config.yaml
encoder_head_dim: 64
encoder_qk_norm: false
encoder_positions: "rope"
fusion: "cross_attention"
decoder_width: 192
decoder_positions: "learned"
lr: 0.0023
Rows from block 5 of the image encoder, named by matrix and row number. Rows with one number belong to one attention dimension. Each number is 500 + 40 x the weight over its row's rms, rounded and kept within 0 to 999. All counts start at 0. Numbers have three digits each.
# q: attention query (encoder.blocks.5.attn.q.weight, 192x192), inputs 0-191
# k: attention key (encoder.blocks.5.attn.k.weight, 192x192), inputs 0-191
q.3:487449556520555539488516514523469490544513494506522519452531432415488479463565490488513541477538512470528558476456557486495473455539498533441513485509423443539494510521457485526447509483535533519485426536481584505524454453444539578558458483511483505512549458475479496455520557484507444526514469391492445488468455567579510450499400495529543554470488484538450568472487532484510548536398499510509522391448543511521470600454480490515584484524537500502487500517482535491510499482497508489516471473489571426537465533459488488591474536542547511456408534442495463521499468495498463429
q.4:494538429464413453527514459449542520453508543519482418551446544539497527503454483495507450520496511526488501503475462478515528582485497477572457549479574554439541477530521500478593493528488476489545556476504439530479542533490474410460514512482491491459453507502495504509514451514480528521467533600462525522538548439470483577488626518476477474499505517485561443520517455507456506463615527493518492577568487506468526421506522528493471536516459453514480500525529445535481489531457492499481556521476437542453534433559515552440520467459460452540597482534468537487538554483485547569
q.5:485482538535553531480504539533437476494509511488496515479553422463496444533544516502486569541443440475553529493506495522492434459557543583454491470514459448510455548508487506506479503447512484499496422564530525500536431476554522533554449444472479524534483441456504451473527527468477454536508448438548454481485496554564550483521434527536519577453445439562448539482502504551496544510427425519498536457481493522555467588490504437536470446521563510434492494527481490525585546491469503519488470509498556458509464504477449456556471536564540526437446580438486477533474430463564453456
q.6:450553463536456461461515510499470477428455573525441483516510491532494459569473542510485514575444438545533526481510449504477463518527543495564486550447527490466524438530525513496585517468475469486555519533514465509492463578549511420457472450508510463497427502452539458524538466452447530500512499535500519475504560421489547581507556542498456509517457464513519461529522420523451501497565480506488550591514461531539525474497528442503405458514505512446512533539519445546538569512435522565495489547415464548423512463547479505461499415523476485506570539518456532463502540437565483540
q.7:510445535519517566459494553532436481514479499511532532443516427480472457415565539554438557528523472466572525536495542517571479395548525584519525480457426436526480504488498536534430488461496542473436455545535581464511425506497524566577453474512450502546504446465517462492511533465511451525515490430513472503386469532569534491518419517506528559493470462537432518518478518508466518544451478488519507446457530471553448527460511470483553459516563496469502471508471497513556538482498491493494447508509564456502465532488460448547455509546507497450433546482491546464463438488537454476
q.8:523447520490506548503492545558486448601479505507532525438542464473504469442531503534430544479525498473566509523469576535594462423520514529509515486448443417539505522529471507540444455447560582506409493525537584447510429517445532528529475490515460549541548462473472462488520556474501423487472497435506444523406495520570540493448467517511524542501462470511489520500460467439521495548454501425541516443488553490519465484429445502449593468484576503474539534510509541511527534463513479525530517445520544468496451529482488475563447525536545435462477527524476536523483451520527474479
q.9:489555526520526429480495488493517498457523503484482492563508526531515530584440467466603491508478493527434446492515444481394556595449476464436512517562583548502479504478499491419556542516480415486554543463477414521484538466532455477482560503481548497469507557521530513501461491506509569462531489520505545451612481486409488483570545493503457455540509534501504495464511520547543491473469488578435483538492429518455564513543509525538461517501415539521505480465475528497458432511492522484510470524511452550521549503458570509461557495463468561526525494497597427500510530505487495519
q.10:510521430440494533539528485441490507497549500516510417474552494433508519507491437459518517575474492496520559501496476516505482507565503533525444480480485516476557501549504444546489454523481494451491452506480498526476493456509459496518402502488477507510478414498465496457531522491455401591461443521511460517466518492612499509495482555454507569409490456532539478475517511522477544442538489531575512501550526541528430513510523512516470535583511398465434473582541431539537528551463428496446538463441512451470531419557487545510475528481514465498519551457415558485566473457511528513
q.11:454565448470505486522518431438465504478563519507488435531533486464532510546470439412571523552417508471490546458500451504465515575531482517499424530539515554478525517565492458509553482515501466440566434505472428554470537487511422469491448511435453484491467414528512502438511538504474481587495442536516496528545534511546496494515485555488478534408486459543529486503523492554522548425520479567550495501501497585487479544564558491529415514568465465489468520536558450521509486576477464503486522539434527458496559418528550551462511493477481549500482520443459508539542491469503512501
q.12:506542488484515483506504462479465452524576496505487469555514482488537487590449407423540550519391477482516505455512444529467530559532495574468448534540460539518471524563469420506578469496505455485508478508494426514444530496517426470463439474399458517496477434503493476455490533504459477563488407495565480505562546543535516468543474529485505568400480488518507478487491523558570547440449479526536482488522503585530471548578507456533418481531467514472479499546522510525526472552472475517501489529499516462499538443544542532528503529518507538454464535464494449598544444495514501492
q.13:524544469495549497517510458463480511490590479484527439526531496484513482554501433467522518563400466461541532485491447514486541517511527585473430506507455540504464568524538450489577509511454438471485477499541472488465514464581424496510469507396439513469450437508496471423495501501480511565486437521570468475504523540524492506554450543498539547403511484554504487485527560604510548445493451524511472475514521586500497522549553450543401485577502466475469444550487468512548505561491467501460477580501512445477541448562485522503525521498483534501498524441511493560545443486539515504
q.14:510544469487502473528486459463458488502588492506512443551532492485527503560429398447516525517380487469530521473511444538488514556525487568476443521534476546520465552560488420500583475495487444495511480520528439497450537493540416455460457488379469533510461427495500477453508515509475493563470431521589449506570545527518506470535475523493505564398474494513521480505495523549559540432467459512549456504516522583526451547572514459526403507549468510468497489551530521523515487546492453524489512541512493469505527449532532510512502538516502531482462532473513462590542443492517499496
q.15:478445526524447510479470539546533520491427505496497549470476502533498515428536580567466476460609529536475498528493566488509460472471508419533555499471543470495521440453492545499430504488524549538475546493485573480533482516430575525493543492602529473520541576505503525563482493501517502435504572449433528517468451452469487512443548453492483439584498522459478485514487463413455435561534530469475544517466501407480503465424463547457588519430518537533551531455510514503451515437530528493516510447506479562509467562463485468504476470496487459498512470544488521424445545513478485492
q.16:542444437483478471527502506448522531514520533430541466471545475462508483469541503536490456522485470516555580466469560497555467453449567540546438543523451483440513543498489504513493522518474550472507544488514521444488475519553548540523480507410448538504486489524475541474493460516484503482464479540589496437454519492523482537477505558509524432440526508606501487510565502554486539560477460490517480474480539450485561427467550455527489511547542450531489491515461488567606503552485475497427543517514446553430485476599486535563425513447541470564570489527511544525546403512534508548
q.17:521574457524476470462509516484450423487497534471427517573408479551474480507472493511482545522495507454480522445489439450459479564551484526522509562482534544467464445489494497471573516493469460505593526507440444539450464557470483487435457472469467406501434467501563459489512499468482531560545513537451562507561532486478509539530557546472415566488459475500505457527488470447528509464535493483521509530467518496531502513588577538541510510511423534459505524549598520498443475557455492519489478560431500528489588461498530491404518449531420529486488526492465512454494556455482472517
q.18:454469462526455432480542508454505501523478583497434481514560464444494478545506540481523510494469428517557573432458488481482444518504554518498447569497450470430542559543495478474534536483501542490549511527517472471497467524506548487504478480481522482473477508475481536456558434475422506510479475545549527444527552474504534573456569562532522486430457452564496501504576425526488550532513441518489556480496504559509556474454525469532463480518533470475480563565496476590590523534423522561491538488453408529420502456555496544531468485485522479533567526483516482531571474443569486527
q.19:550520523480556524541474445486569531507543434478532529499533554501541562501478467488495410457524556563446459566550501501510561481419462493462516463537481514532545485470469496511440496553501506484459521419504501521487573447480461541505590569550507512492534550571471563471412506550538532453489496482504533508498455522470420463501468453494540400530596600465526518473528544477542498491493547505475460488471518489413508490504497518481481547492457508587490478426457540431481445501559482448527498474524502500545511531474513528513526496429483526571489413507538479503477542550446535508
q.20:519524495470543487542484440470564526546543462471506515491537542471561569545487456445528411438477553551473488481541502508501533509415450484457485472537458519537521495539464464520476487540522556521498524427494464533444563462465459511441583587501515495506526525577482569459444524570505521474480475505516532504520504522483414470480488490495525410476587588444526514450531508455582498500489542486503474495471550542406516481536499510466464559484449508589487521444496553446497445533549482459545527472485501499531553500490535543522508519407502541573484409512528470534524506551463545515
q.21:493515474441405536509480528514515513426476498579564446525449501527455494475505501529476511524516498424526468585523536521556494525514510529538487472435575504517487519481543515506488429477496422505447542524559547470542497527523505435549455485478458577507531488458472461565547500503528451475449540543474427572459540439495527518528549460483529542538470493502547472546458535572402463428539477520525510554585468508506438446472427491495553475466541498479543451525483443544491543427477490488472550484598499485493455492523512451454515548508519400441540528546465552472484491507514517533
q.22:546591474577547516409452513499486442525528479485467537521480480599575496572424479467477510555412457515459475509554442504475513526476481554493511539501474515566501442464478496493559474516492409458520529505485481497442519569553444497470519501494437503531454452495537459497455535503488512520507480474550550544467469489571493471562478588438470505513512496520485464504462492536573534486492498464544534515427459490481438502560525481518428479491470593516551505496540552481466487547484456555561437535448540510536561479494579510464506446493443612517466510523482512482459473491505453537
q.23:516570475555508518453478524512468476500522520514473492525482477577511462521455481513469491532407458523526501495526440506504519485488489542559507544464474532498513422527467502523575458551475420437542524507494483500403485606483468501493491485510430472485425455489556477477450524443473511558540504531526549525448511470530492530550545573431445503494501504513495420545475473515506540459560507477554543513437508508531437475579539478529414466512473531494533488512596487521492492572473432576544462583437509519497567472527519529446513405491428571524502524480454539459453516461509466533
q.24:535501531513521490511463461512508477547539497401435519497495535504516518595461447485519495432457533535459497414497501519468491540490489519483506511551508548550515472490413432519534468510546581482569489464383448552443529496460484484445528521477523442518516488528516518490446572545463459544493455438515543555549495531523479480469472505487453516478513534453523484479448465422611464520457534415530453469452587522482448520543527540488458549495444542511532561461556574470427439521553470504458504471431547491543526498452516510528511478494520546492436452484497442529514474531453513468
q.25:487501483535471538430500561518490509434453531547523507481500468555498472427548515575435489571517447502516505579507520499563501458490531525557532518457508466451495451476543588489506516463467436478431555539562556443530446560570539497549502461525458520503466549470510447524517460456533548457528528514517481486435475462487499548568515511477514465551499492554455433588514504571420499529565484532490536529485447451514510440457527447516494458486535505477524458495476452550544555496447497542544477562515465556440469522518482474464481432492461484544565518530504567410444520469524446554
q.26:474476488548467532457512547516498492436424524514488523496507474547457476437532582570462484552558474524496482589501510492535469467487544507547545518469523467441508464460542591474477525487478463473441542516546553472562444578511558504569526478595503512476480565475519493550495451454521560460539578524464521442432479455469508562510547490514512461565486484530454498551515460543425482521553490542464521542498421436479529437441510481485531478472531507479508474483460437512524535478464539514518462532507457557464449511489479463443519421481466494537566522547506549399443552490538455524
q.27:483519511519459463476500469510456428568562513514507447548470469472501482540442397463558554460429505451498501443480501526480500594548491574442477539532456515531435538566483455477614508452527448522532517533490455466471513497501466487451468479385476529500514486488505474482511504491476510516499433481593470470591533527493536447535477510511484555450473468520499515494454498523561497499437457468504499479493533552560520541555476504508516484496457567438530495548527591542488452501465527547506489484517502494506518483493558497514476537548513521460437538517569401630528451481494480457
q.28:472545474452522443542521427452468468543550527512487457561526465460478475560467429414518551492397493462469555479497436506463518567530468570464420493504471555524474518613473426519541478504500488499570491513428455530463534509547448497493443473413466471490466432476510502449515510488458491577499443525489488485539562528538548515495461506486505554382473471485516482463518523489547545444515521535547469473480521576543470538570525472516438488576457473482492539597527443507484513541467496538494523497457490462468527453570507536495520519487504528508492541464492468542543485459555508519
q.29:514496523457470425502569496487517430551465506486457539535444527485477531517427527462514511423530519505470467427511509462478449531525463433453518482498511475511506431530481513473501499505533568563551477485434459540518502482423523483398495503562563497501544548511511531540536497505430490494468552512441544486567528521489501502420538506550531516535463496443521571435481465362568489487473541428447519510548498527484547522448431528487550518421464527515476608536511530488428490469484559512544566419474502493486497519469491523476502542511572495479517496489517414552510544479495521457
q.30:515509481435561549529536469485530632438518504496536503465557521514514488456569535533428495599484492493523505567469458498553507380509549458548488467483476495500519508457569541510453506534463486479449491475540556512516480448561520518561520497512480510452428489523494486512505474532563495509501494540499504505398511520516480568486504505500546463507543533553497491473533506558417521484566501525490457524527489491481487474468566433464423534526551418515441446488442389485611524518545459455445497539515525445503494508523387471499527496485480504514516489472470568472476519509528552503
q.31:515532456475535525522529453430494572465554487518515459482534475494532485478562501492471502559458470456571533507460480495520518441530541574523461486472448531490490528526592505533491482531442464450455455516560552507497500476556481502550456474427430527498400407498482480456520470510513509552466464561493497482435512543523491536538505516490527511429507483546491485493549542582485546476536489512529429514525503544496490519523553422456424529540530416523442438542483436531587520568510443457451490584491481449449516441587436478488487511471467502551504499435452559472518484492528535548
q.32:482534464567446480445478546530482476427442539485452498520505491573488455541493564538488502559472448520520496514513436530482471488496559501568521554482558487442478497466547536465514515472461456487532569521522473475514466568574527484499512470488516474489430543465553462572502455460459549474546523561526532498500489426453524566533566521460423484535482482526493403568500446548461454498578452514488529591490457474519506424526553488518434457483512522473543511495541477546539545505469506550495474579477449591442507494517476459442483444511424499511561520555504540459471501456536458556
q.33:495518493476461469520521450482561511461507534471464432568535567503493550516528479479470465485508525514471529460453502501514501572479537479547495522475578612437533466535545471475627493522525495520521503465507444526527531541529496388482559525491481475443484543511445535537522507542495506453451577548471493509533583458440470565444605457528484431522497523423594502479482456532456451466590565434478443524515515488452518459497494503484487550502478455524484513475519443532463486484517528506409569494480500528514519487495517501400572467464496470504515464522472528465514546470523539494
q.34:497459578524579522448498532551475486535437450480463610496482490492514495463496562509478510448534510518487476511544511510480504438529451481435570477504438470534456441488458550470421516476531539524479456492467532536535476508419531574479529502615552444511524497520529538499467531490540501485546526446479531472459446545523508443501443475537521491536503500480419529479492498417561502520437531536485527456445472505502503571492497501467555512442482562516509511466491536432511474478518526496595467465462567482539528588404496467508507476549495580475435477461517442481418526516478475427
q.35:541452563514576537499467500528506482583499429465527570468481492497526519445502488522510488437541532509474473503521546487511538460482444487439552446534429455551507493450423517530414505508523548488451479481470550504483517463423513595501538526542500512549551493540512543472441527526536482469524482420509522489470429551541474424498412475505529482532536537496441536472504532428583508555392530495507504418452531473475489539499480524491555518471485538545516492448480578428471446497558487467544457449506542481559488560443513510569470521504511544513428470486539466518480499556449493461
q.36:466521515560470494449516564538424457427455553522470493504523466528467424530504561531475554576426428493558513512506445525494443481550568555529528529455525463471469499507556522482548521439476453495522495560541502479529442552580530452520465435483504487500435498427543406555550487439465504496542501511525489471487514462497566533529504511495468543523452432525489473537498459555438495495522440510486548544497459515569496514495521438513436424509548512430514505523501447556547582485446520560490465562464486520462468504510458451476483451555481494456534569499501514468476477445570445500
q.37:531465494429543517567505444459569559553565437477523485494520536442546564465494441448534457419574574522452506486502561474504558516474433488472474459547481543525523510526454461517438465570537534492469474441470496527485535449427475548513514566510493520480565467574455575453455536559547479518460488472469488526516482549514439448464478486515546465477551562480509524469504556469545524481489557519530451426494534489442482521499486554485571569509464471577472468482484538456477437521548475432506534456529541444539527489486560546520520540454525505532451452485500492512513514549430542484
q.38:505499498538513525461490547520428478480500532509511502460513423491473427488547517540442569577439430460563556529491489528536443445548568608518490505469454442510476518495523525526504508448469483472470469568541538463500441516565513508556437446458457516534453450447524422478529504448481463527522459491555478489433495515554559510543443539501500570466448431577453485535511494569465539519479425512516529488471489506567463520497523430515457438545548507435507484533472463540573565508466483526468451547473517475475466502522453462520451478548499494459488567473487527491483434466566446496
k.3:487440495494496451543521439455552546519484475435459479513502554472523574494503501474548472422585553561449512452477533467465512556490442447504484513550521543427546525501438467466486512560556531481558469444409421565520541502426528501504505552531546465454530493570450594477471512557492479517457523509437544526553479502498454523416557505533478476487518535477523528449518471461498499506519512504499470472488502448442544505480526582524546583511441430559440519490521507498465409524524490462463557424498521506526546469473550558491501502458508483523505450483496479467534531533431568486
k.4:446508535529512499474546546522467445476470531550450525509543475483509446551498542472486551534408430480578504480524469542504417472513573518489495519469495477522456458572553503473578483413498470548491490546548501496521464566547512437463493458507508512465471527426499453539557504457500494487500545483522440483498584507490564493457511473517526507495461454473490518490475446493506489473503497476478533510520474581538486517457460409463448423451587529456526548513487460564563590431465556610526535534479510474468472506493492458484532496543536524452522546493464479520483473446621451465
k.5:526489509495499436477527526479442486571479511462526543498419451536477468436498494567494526471557493470500517527442463427489533450556502504478514525449446464455501516456477546495430574509429545503526524531475493488444467472425477571506446454513517471521469474525577484448506408423452567543562478554479602428489467496509524554558475572503473551478484489557449510534553487451524539567450507480470503471483526462528599518550558531520557525516443521467457517548511529470484472558466507466535425523480438560472548490524434518502463494522427534509505535463527503509516534475443467506
k.6:460543474509493524462497545523434470447473553562465502498515473519529414524482550488471550583434449498550522513534479531548467480526512528523495524436498488524493437556520510524553451430495471510506490564534497507469460572528456441479464439501450503514453452422522410524529545426484471544503508499495474534455533477532557536511515550465493549492446429503506465546471478518458497459538512508543567542519474552571425502523515448462444427487522519424528512551559444546550573512445479575551495549451505481459532460519488475462503463543480517465528563495414554480465509440566438504
k.7:469410490542444416532496474494545498577472497445495510500476518500518550430477494506553475372574539542509504447444513480485527528485446453518509579495492488442540548513420487484494526524564546498552532472427460495475531525389557518481528539537555503503534548547487571489459451500476543490489525533493547472555465464469463524429548489506457463486528531495488503501527453433544474581521505464468503484501555433465590484463485586538566538465457496544520581490519564500475439496498529507513507447498456561473491512481521545534445480458496466532517446529544473521549539510434526496
k.8:442399489508430435535499468508562498553444496455461503486492521470529560437490519505547470359564552553515507434453538498503524536469472459517506575500517508463548540514433483481515505510596553516526527461459487483498519525406576494474518552518533525508546548534481606505482479517504506459453536511477503498543473461489467492408550459509475459502502542465503510494504444436539470574499516481476488450504568448455563464428482573517565551457483480556531566476516560506479437463527517495500552431495473541479477509493536524535461478464527455516512428537515480517550503511448525479
k.9:605552528473529557489495500500522514494572487459566498492495457523447492524530439545457458575486467452443501536507489485451503468496546527470475426552496497527496531423559522517450524570419463463483481478546546496553472412604464596573508491439472482502516466530489489473488463557495493482510442484546498482506463534514492479602415497510548479512550530546492533458553573583483514506453446548512459492474460494457508522522513458533517529568523467514449430473428473445493500538534463433479424491558527482567459542473464509553522532458498508489463522482548483478529439531506496477
k.10:569581497457535524501533485476432525479488501539503548553475528503528462556474493453455534617423489480509494514573449477524476457553467503450485477451475508525429433540572518494497527494420533512496488464526501523442514482543398497425453447543498449466425452479562423502526522485488508543535501527494529503471568539528493521528475526521534552452482474512472511487509518477531524434511554496480519509528473599583497544557523434446423491518466509440451479535503432488555499558463498516587487581489501452504554477535463473448591475539472562487524518452501505502479542486542490509
k.11:613596513440540553465521510466420507512533505486523552522459517523491461538484477467439530622423475446520495528561440481497482446542493533478518441476475489544434476481591544465459514518385494519466488469537523513483470443578410511475467448511498469488436432514552428480486488512494519555532474508524538496477536552503473510567443541522540540461494480515486510496530544518543542438465517497480454515506471576533472539557519419477436504528477533434458429523487463455536502563510486464538449558501504450539547478516468484455565502519472564491493503457515506520487521482533484487
k.12:589578511440548552482528469466436501506544495505526528523471509509531501536504440462470507560406498453542479524558455521539503454529513540447478456477446478577438484530529508504488503495443484509471470427539522505451497486543404490450508524480468503507465415574503451460432537563503519544508462488574508486470552566512408494557428517508544530470556533541482528455523527521559554442453517497523453488507485575499464525545505414493419531506493538493467465505455505453591458558498469470536484556521541462547562474512503520495576518505491572497468478436523503576489516514532526486
k.13:621562479441524509534494460446487507522580480507539500522481509500528500537514402450504461553449505446536510544499463458527536481491500531501455474500470497523469501501542490500454498578417509491474509368534507459454535455516395563475467553452441513496437448550531450445466477556472543550513449522517538492494527514509397504555451540484536509444550573568494500509526580514523552450477506504510460484495527568489494516563529449482463536547446483523483430512490507477556482574493463481520473567502489459512563466552501543496538504458472548560502450458527539549529519526494523521
k.14:606579502446544541508501477460435509514561476483544519506496490512535489520494422475476500535415523465540490528563462509553524447503502554464476461489450474561456488523516512527486496530425515491452493419552524493435497465530405514452488511471447513499474438568504450463421510553495520551513467509575509481462535548544389486576437540491553529457565539536497518468533526527550537460454518495512451495498508569492462524576511418481425544522487537500475451490466514449597458561511463473548457568513524475540542481511471492509541504502482563521476471448537515569494506537506518488
k.15:402432517557456451492483557555521483492438506511466469467506481499482502484502577556514547453567476550471511475480540527472473544484500466528558522515560506452547499505429495504538493455568505510524493620456484519539481553475594463526516460535547517517559558438473553541541494414514478444498538488463473499522471458492605497427577498521467507555429420480508486512467444491457467555519492512494580507484506426534508470444475561521556467463544499491520557500520506545439521412497530535472521424485510548487429516486490481528433475530516446454503542534483480426492478491489487489
k.16:448417501514487478491498459531564474566465509445447538519549549506564500500491527446544433452478550545459517400536545521477488538467388471475527535506481509539523430555473494479523506466548512541552510475462481516469537550429518489447543537581518471501534543505497516550489541528512553458512575505489476485559497485483489449415515448490490451524532536419515469520498500408591453523504543539472502480480506531450515467490497511438551491424436522525562531489526594485485432475503529509546535458456484513452537536441633485462524510473470473496453466519494456500458543506504463508
k.17:539475485470534504551510462442551559477551473496559441440544517446475540479573462487514455505573540507430528566475549459511521504466480518493461457561508525447571558476497496544419538566481501401474511466481541503519549455510485560638522547505465513473524517536444543457481461535534514476485446511482505458483417513491454502536469491504533464500550538540514528490571576563439521525499496603474491462454484463459526495442523526513543527615499417554435440485445475480489489522522479464458487479516472481510461512522506550524496507452500467561518470482529510435534497538467536515
k.18:504521472474505513547487439474573532469543465508534440478505551473524591508502479448522430464574580521382500546508516463482520545438472467532465477547543570463592537482457453506462488576528518436510497418456469544523573454481478474547533552521496472483532527538448566501464521563529493494472461503450510537539458487486425484510536487497489446547547584450526498490536517523434481473532533523496480512469493455423503461475528564545523577550460448583473495476495517494442459497537495457468530465527510490556499481486508565504524481441498468547514453517500533428527526558423551517
k.19:459464523554492505443503552515435483461405539548488524521494438517509413454488567528486572556518447510573512538518486513531488437546530506520538548432475448485471462517477577492512502419500484489486476571551533493512432596489541480512459454553479519506480476440521434537503519398498495512542570482503481488437505492536550540493521513499514539525448444532434497525481457522433526486526475530506556513506464483572473528469510483500486418451549521440513495534513455540573545452437524556581476540491504508449500500498459443457491436558489491466501554486471538447435521460547417483
k.20:387457506566471502468517557548467468445405540546431519554499503502504444471442598507533550511527473521507502510528486503484465508531500472519530557440538480488503462521490530449512469424569471504549483550465485539558469585479554435495472457570528487503506502439535460551524535428494471520525573499454466523507480471492568518470555484506450534539443456472464493539453440497446480469534506536500586544528437494533480503468498526535525433456494522455523509529578473546516543431440534544571509500472518510455505498469493451433497471545476485443505541505443518435430537446523434480
k.21:550524471500512517507498494473534464537558482549521481481470511492463529497540425487545449507534548456420547487471533473449460537490438536497487446528501505487493498477524457551403509557474531509535536479448533502470522436506482590520515552453474467551549520519506511457529522540504510511537390502473522508509398504482472467582442525459480467492509535523502483498512614502492515513479515596519540438424544483450519520579572551510603518594429468513516457512543560461409447561490475443502428548462480500552530507485533538500512547432487491536466477495510491463515548513453488522
k.22:458471511533503509446466599576427505482475505559536528463515419540493404490482524562466544552473412506579487536510475522522481447511529536512542503459481444555488512482533525533484506423481462484459507577566550437494455507530512499529491441493517534546493491428575425516513496423487520492572483483555499486416480475507571458544444511480489522511477445524443471538488510533467494551479434503508565507503476512566461510516498461534482389475553548428542490499487498526553559480481505516523406529512492516481468542499448430527442492553489522483467550519515503495475454484534409499
k.23:481461537536523512472517586543416510508512479544537538433508440511447431514513531548502543533509407471506486542489471482489449427516517527481546466522463451528466519474546525544415558458463494494474511572530550481507469446526511559577498457535509494549500466447589446483527496477529536493601457478530520446440447503513554459570420533489499516497471469557411506512527548511460519553451475542484550481460457490550508525519530489550521408526506530435486483499488504482508548503512528487548355522508496499519475551484419463538455534557500522478466549478525488486496460515522425478
k.24:467592497450506555524457516564502523415475484501495540544452555546526544540446553440472458564485569484480458523589440511456477526470530472524516414502576524538469477465552497481496462448486483560566558421483468545530533470528451431452531526489506462553481496537553465547479540544495515487532514514479472582535516487461453502548477480456444484561549536474549443531462514483522411456519499506530498563544463511495448435568518509504423514458422514509531477445555476483463484491533454417479489547468527483545562520486479460438558536507448516486492473533476543513474544489462514542
k.25:457384506530482480482516517497469526534475485538515472451548444430492450417525504519561519438570444528507531522442563505532553505534487513502524528522462469445559553524436509515482532488541491412456478578508518468498484538422555541589470461492513548500551476453494524472510470400513511513516514486515494434463453487517604472472514526533521497471453434563423540503534504553433543575487461553486546449478492458503544527440509539527609447530547472472473523537489512540532490488446532553518476457533480506435446530503521527523435482518499449477496554492497491444485457506495437480
k.26:410404518550518460482504515501506492513493517506494464435572440454453447459536537514570506444564451546474534494429558472484469503497478480496493527535490491438582560516444479515477545480549494452497492615468498497565481531466587532594502458519525535501541528437462552505531481394501511490511495485478486456508446495511607491435512530510515503499439445527446510502523475536427518567495452545481563470464485430501541494428473554534584447518549461484510554504501493537485532461456524555479506437518481523459435516494521505557448491505521456495497546507521472439510470500520439489
k.27:525558505476531583481457429480537497484507523485473513514502532475599553555489458457511493538426554524465484495588539538487540495489503502485495469518455472548470446522436484501553468475518479500515470413499506530495551536561435455458516559464458508501507434593431519498397591569523470505474485473550475531499505531545413458528469487499526466495561568482519519475443510519564532441480524516544477498469499563447432528510495451461400565487482549550492458469489485456566460509491429480526537539471592451557529498489540521482557478476507556515450431472481510514467497518513524483
k.28:562598485452540546503505464447499518496548460514535514550451554527553521541466466423483470563452524455475463542579427496494525483489487521479474449523500487563448484509564520497488484521429478492477516385535492509465565457563375491457487530485483503490471465552519450499452492585517529519491492531528508523487534518476396482562465491504517481479560569509510510468523560501543517404537514506494459516545443569483479506572513435485386519521458523517473433498467490488541484541480463481545508573537503446533564484516502510449583536443501565523518481494524528530496512529511532513
k.29:444492563530511473509512500563591514472460523508430565496526533493480534543514595480472468456491522557482501457524512522480467468430544472492564483473530494521530450542491513512495503442562531576529479457507492530544503503519541462461598584555550452489490565522467539543502561564500493417507553464458497500490502503490427505438533418535501411549563578429544524449483435426504467525521517523492496518472500503404496496452463477504453493470525523577508542410486493489490525420589542510526534500460543492561461545432458476520491473488534524477475449511504492447481523484517526475
k.30:544472441488478430551500512433483500545540496482606491487528476512480465493489433508526464486476488523497514540473413475479513479493429488494474525479464501460532524480506466508382523616465546473469570466473458424396507422451470566521476458511500487492483532446559494500502397503461563505522448553510591468503511484457474525522467500454515523486501545502510473562591513463496548527478512494457511506483498467521579498546566501482483437556450448505481493518479551519506489570478475451480453494552416518479548464554530547536466488456479474566547472548546496527585520520462517525
k.31:575565469452526454541463474436475517538575462504550486527491532530503501517473441460496484535487508462501505552505439484530513466504435512498443461501480531516459518497557492509429520591408549481494568429509460463419548436505375541430472524491474505506459471498577451493485426558481550505508455556518583490507566518446429520523474540469495524430528518505512494529555532462537524450490543469507511496519514545501524492602531451518477500552431496494475467507509537501526483584509461466541467541503429495483564449567503547494534518447464526574527481503527530549541534536488538534
k.32:433450510586508436488505531528521467519440489494447550517497495505511487594435568493574485466530479554445450500559486505406445520472487418477508520549541442483502512460464521447460522460534490537570546519448444509553491500507568492475536489576605513522561601493513530549503459460482529449508503508499497478557442476440551468451549483506463478546490491486470489513495473451533436528487456541439561535498415473502560462460467517553502446473493539485529572494503538516482522430474560552558499468533432564461463527499535505525477529493530524490547513561561436533504473506512483518
k.33:546539438426474476554506417438567510505525518485488459513451563487512580480498469455495434453511577502469517448488520470516529549465455513521461508493534557494535441512515467526519462553502522540539525436479485527441562481442486492440524571500475448479478506557464544481502512557493492501465503545438506548543537484465423529483526475485502439480541562428607496478506513441535492460545561466535446498496579526440515466536506533457540579501416466558476513491522533464444455540524468492510571499472495485496559454530570540454547505424482470535529436528467540508535573514457556531
k.34:603559474473539538477472476464531556482572474503557495459503519515535529520518408526447445559481478512467487540534488501503548441464493549485490455537488479515506515440546499514464497559417475458459551443542525453482531434550423566545533553441470497517463470560508505495429484529555529519529435497589566515450440498508439467599422533462514468506549560525504472498565569583482524524479471505524478487445503513461486515575550481507444532539478507541491426469474514463509480583535448449506437566491493487539504514518485527516499490467443538572487462489546525520491486539465502528
k.35:561495497465518505574503419457575567523577468480542477475528549457517577501537435463482418466502554513466508477492549481522545495446468504480476475558464546515535509494504445538495505580490520494472500424514517493473594449493468534530540594493459492468517508580428568462464511580530513472471475482515511489496475513497418468495479471517552433485578579483555537444549528504506518529483519511503441433452552515414510507491503508488499571542472456591468482455446530461463461525559471452476505491496522476562503514506532553528505511426511490562472433481532493520538506571478561490
k.36:465518471535478491456492554527436477462442552546468501507494457530499415477480550539479556554478440503555534506506454516525466480546530518557517552434497483483498457524505525504525484449491479500532522561511483495473448588493511451479458438500476481512438482428551427528511489410458495527541524536496518514455522455516551566523545555469459554486444436514477445574485454509452501482551489484537560547509491507574468475534555483490470434489510515426533522545568455550555553509440484568536472555449477537424531473529465466452470428539436495484535552508421549450471523438540436533
k.37:515465538475519487548517451479571523540530457428511493521484546468473596504508470479530461442547558501447468475476547458448515534455481461449498468568515516486496541473484496454474541561509526511497473432435489521539541425479526536496536557520544491466557526582457581482500487591513499474460505480477504489560490544468450464461487446546524448517529564487537558428508528470541491528464509479449451469504506467419562522462474540519547578509474473577461488470443530461443431485555523429448538434542522485561471527462534535529517548460541493503468443488564441518533505546443577466
k.38:477501462511465429474501537484433484511480532544496511492471452527516439455470508532475557508483468502548534504485448488558502464544500519536501575426460463482518452556491510543506510473493509518536544544528502499418471562457469486470443454501477496537449477461561446480498453403453544538559493552509555463456520461517535551519518568455466557473443451522451464568528451480501538509542514461522550520490542523564523503560534473500478434484481537432515543552574493515548524540441485576606442555444471535411557470552431512459464443531436514507543542493460551492497532456499443535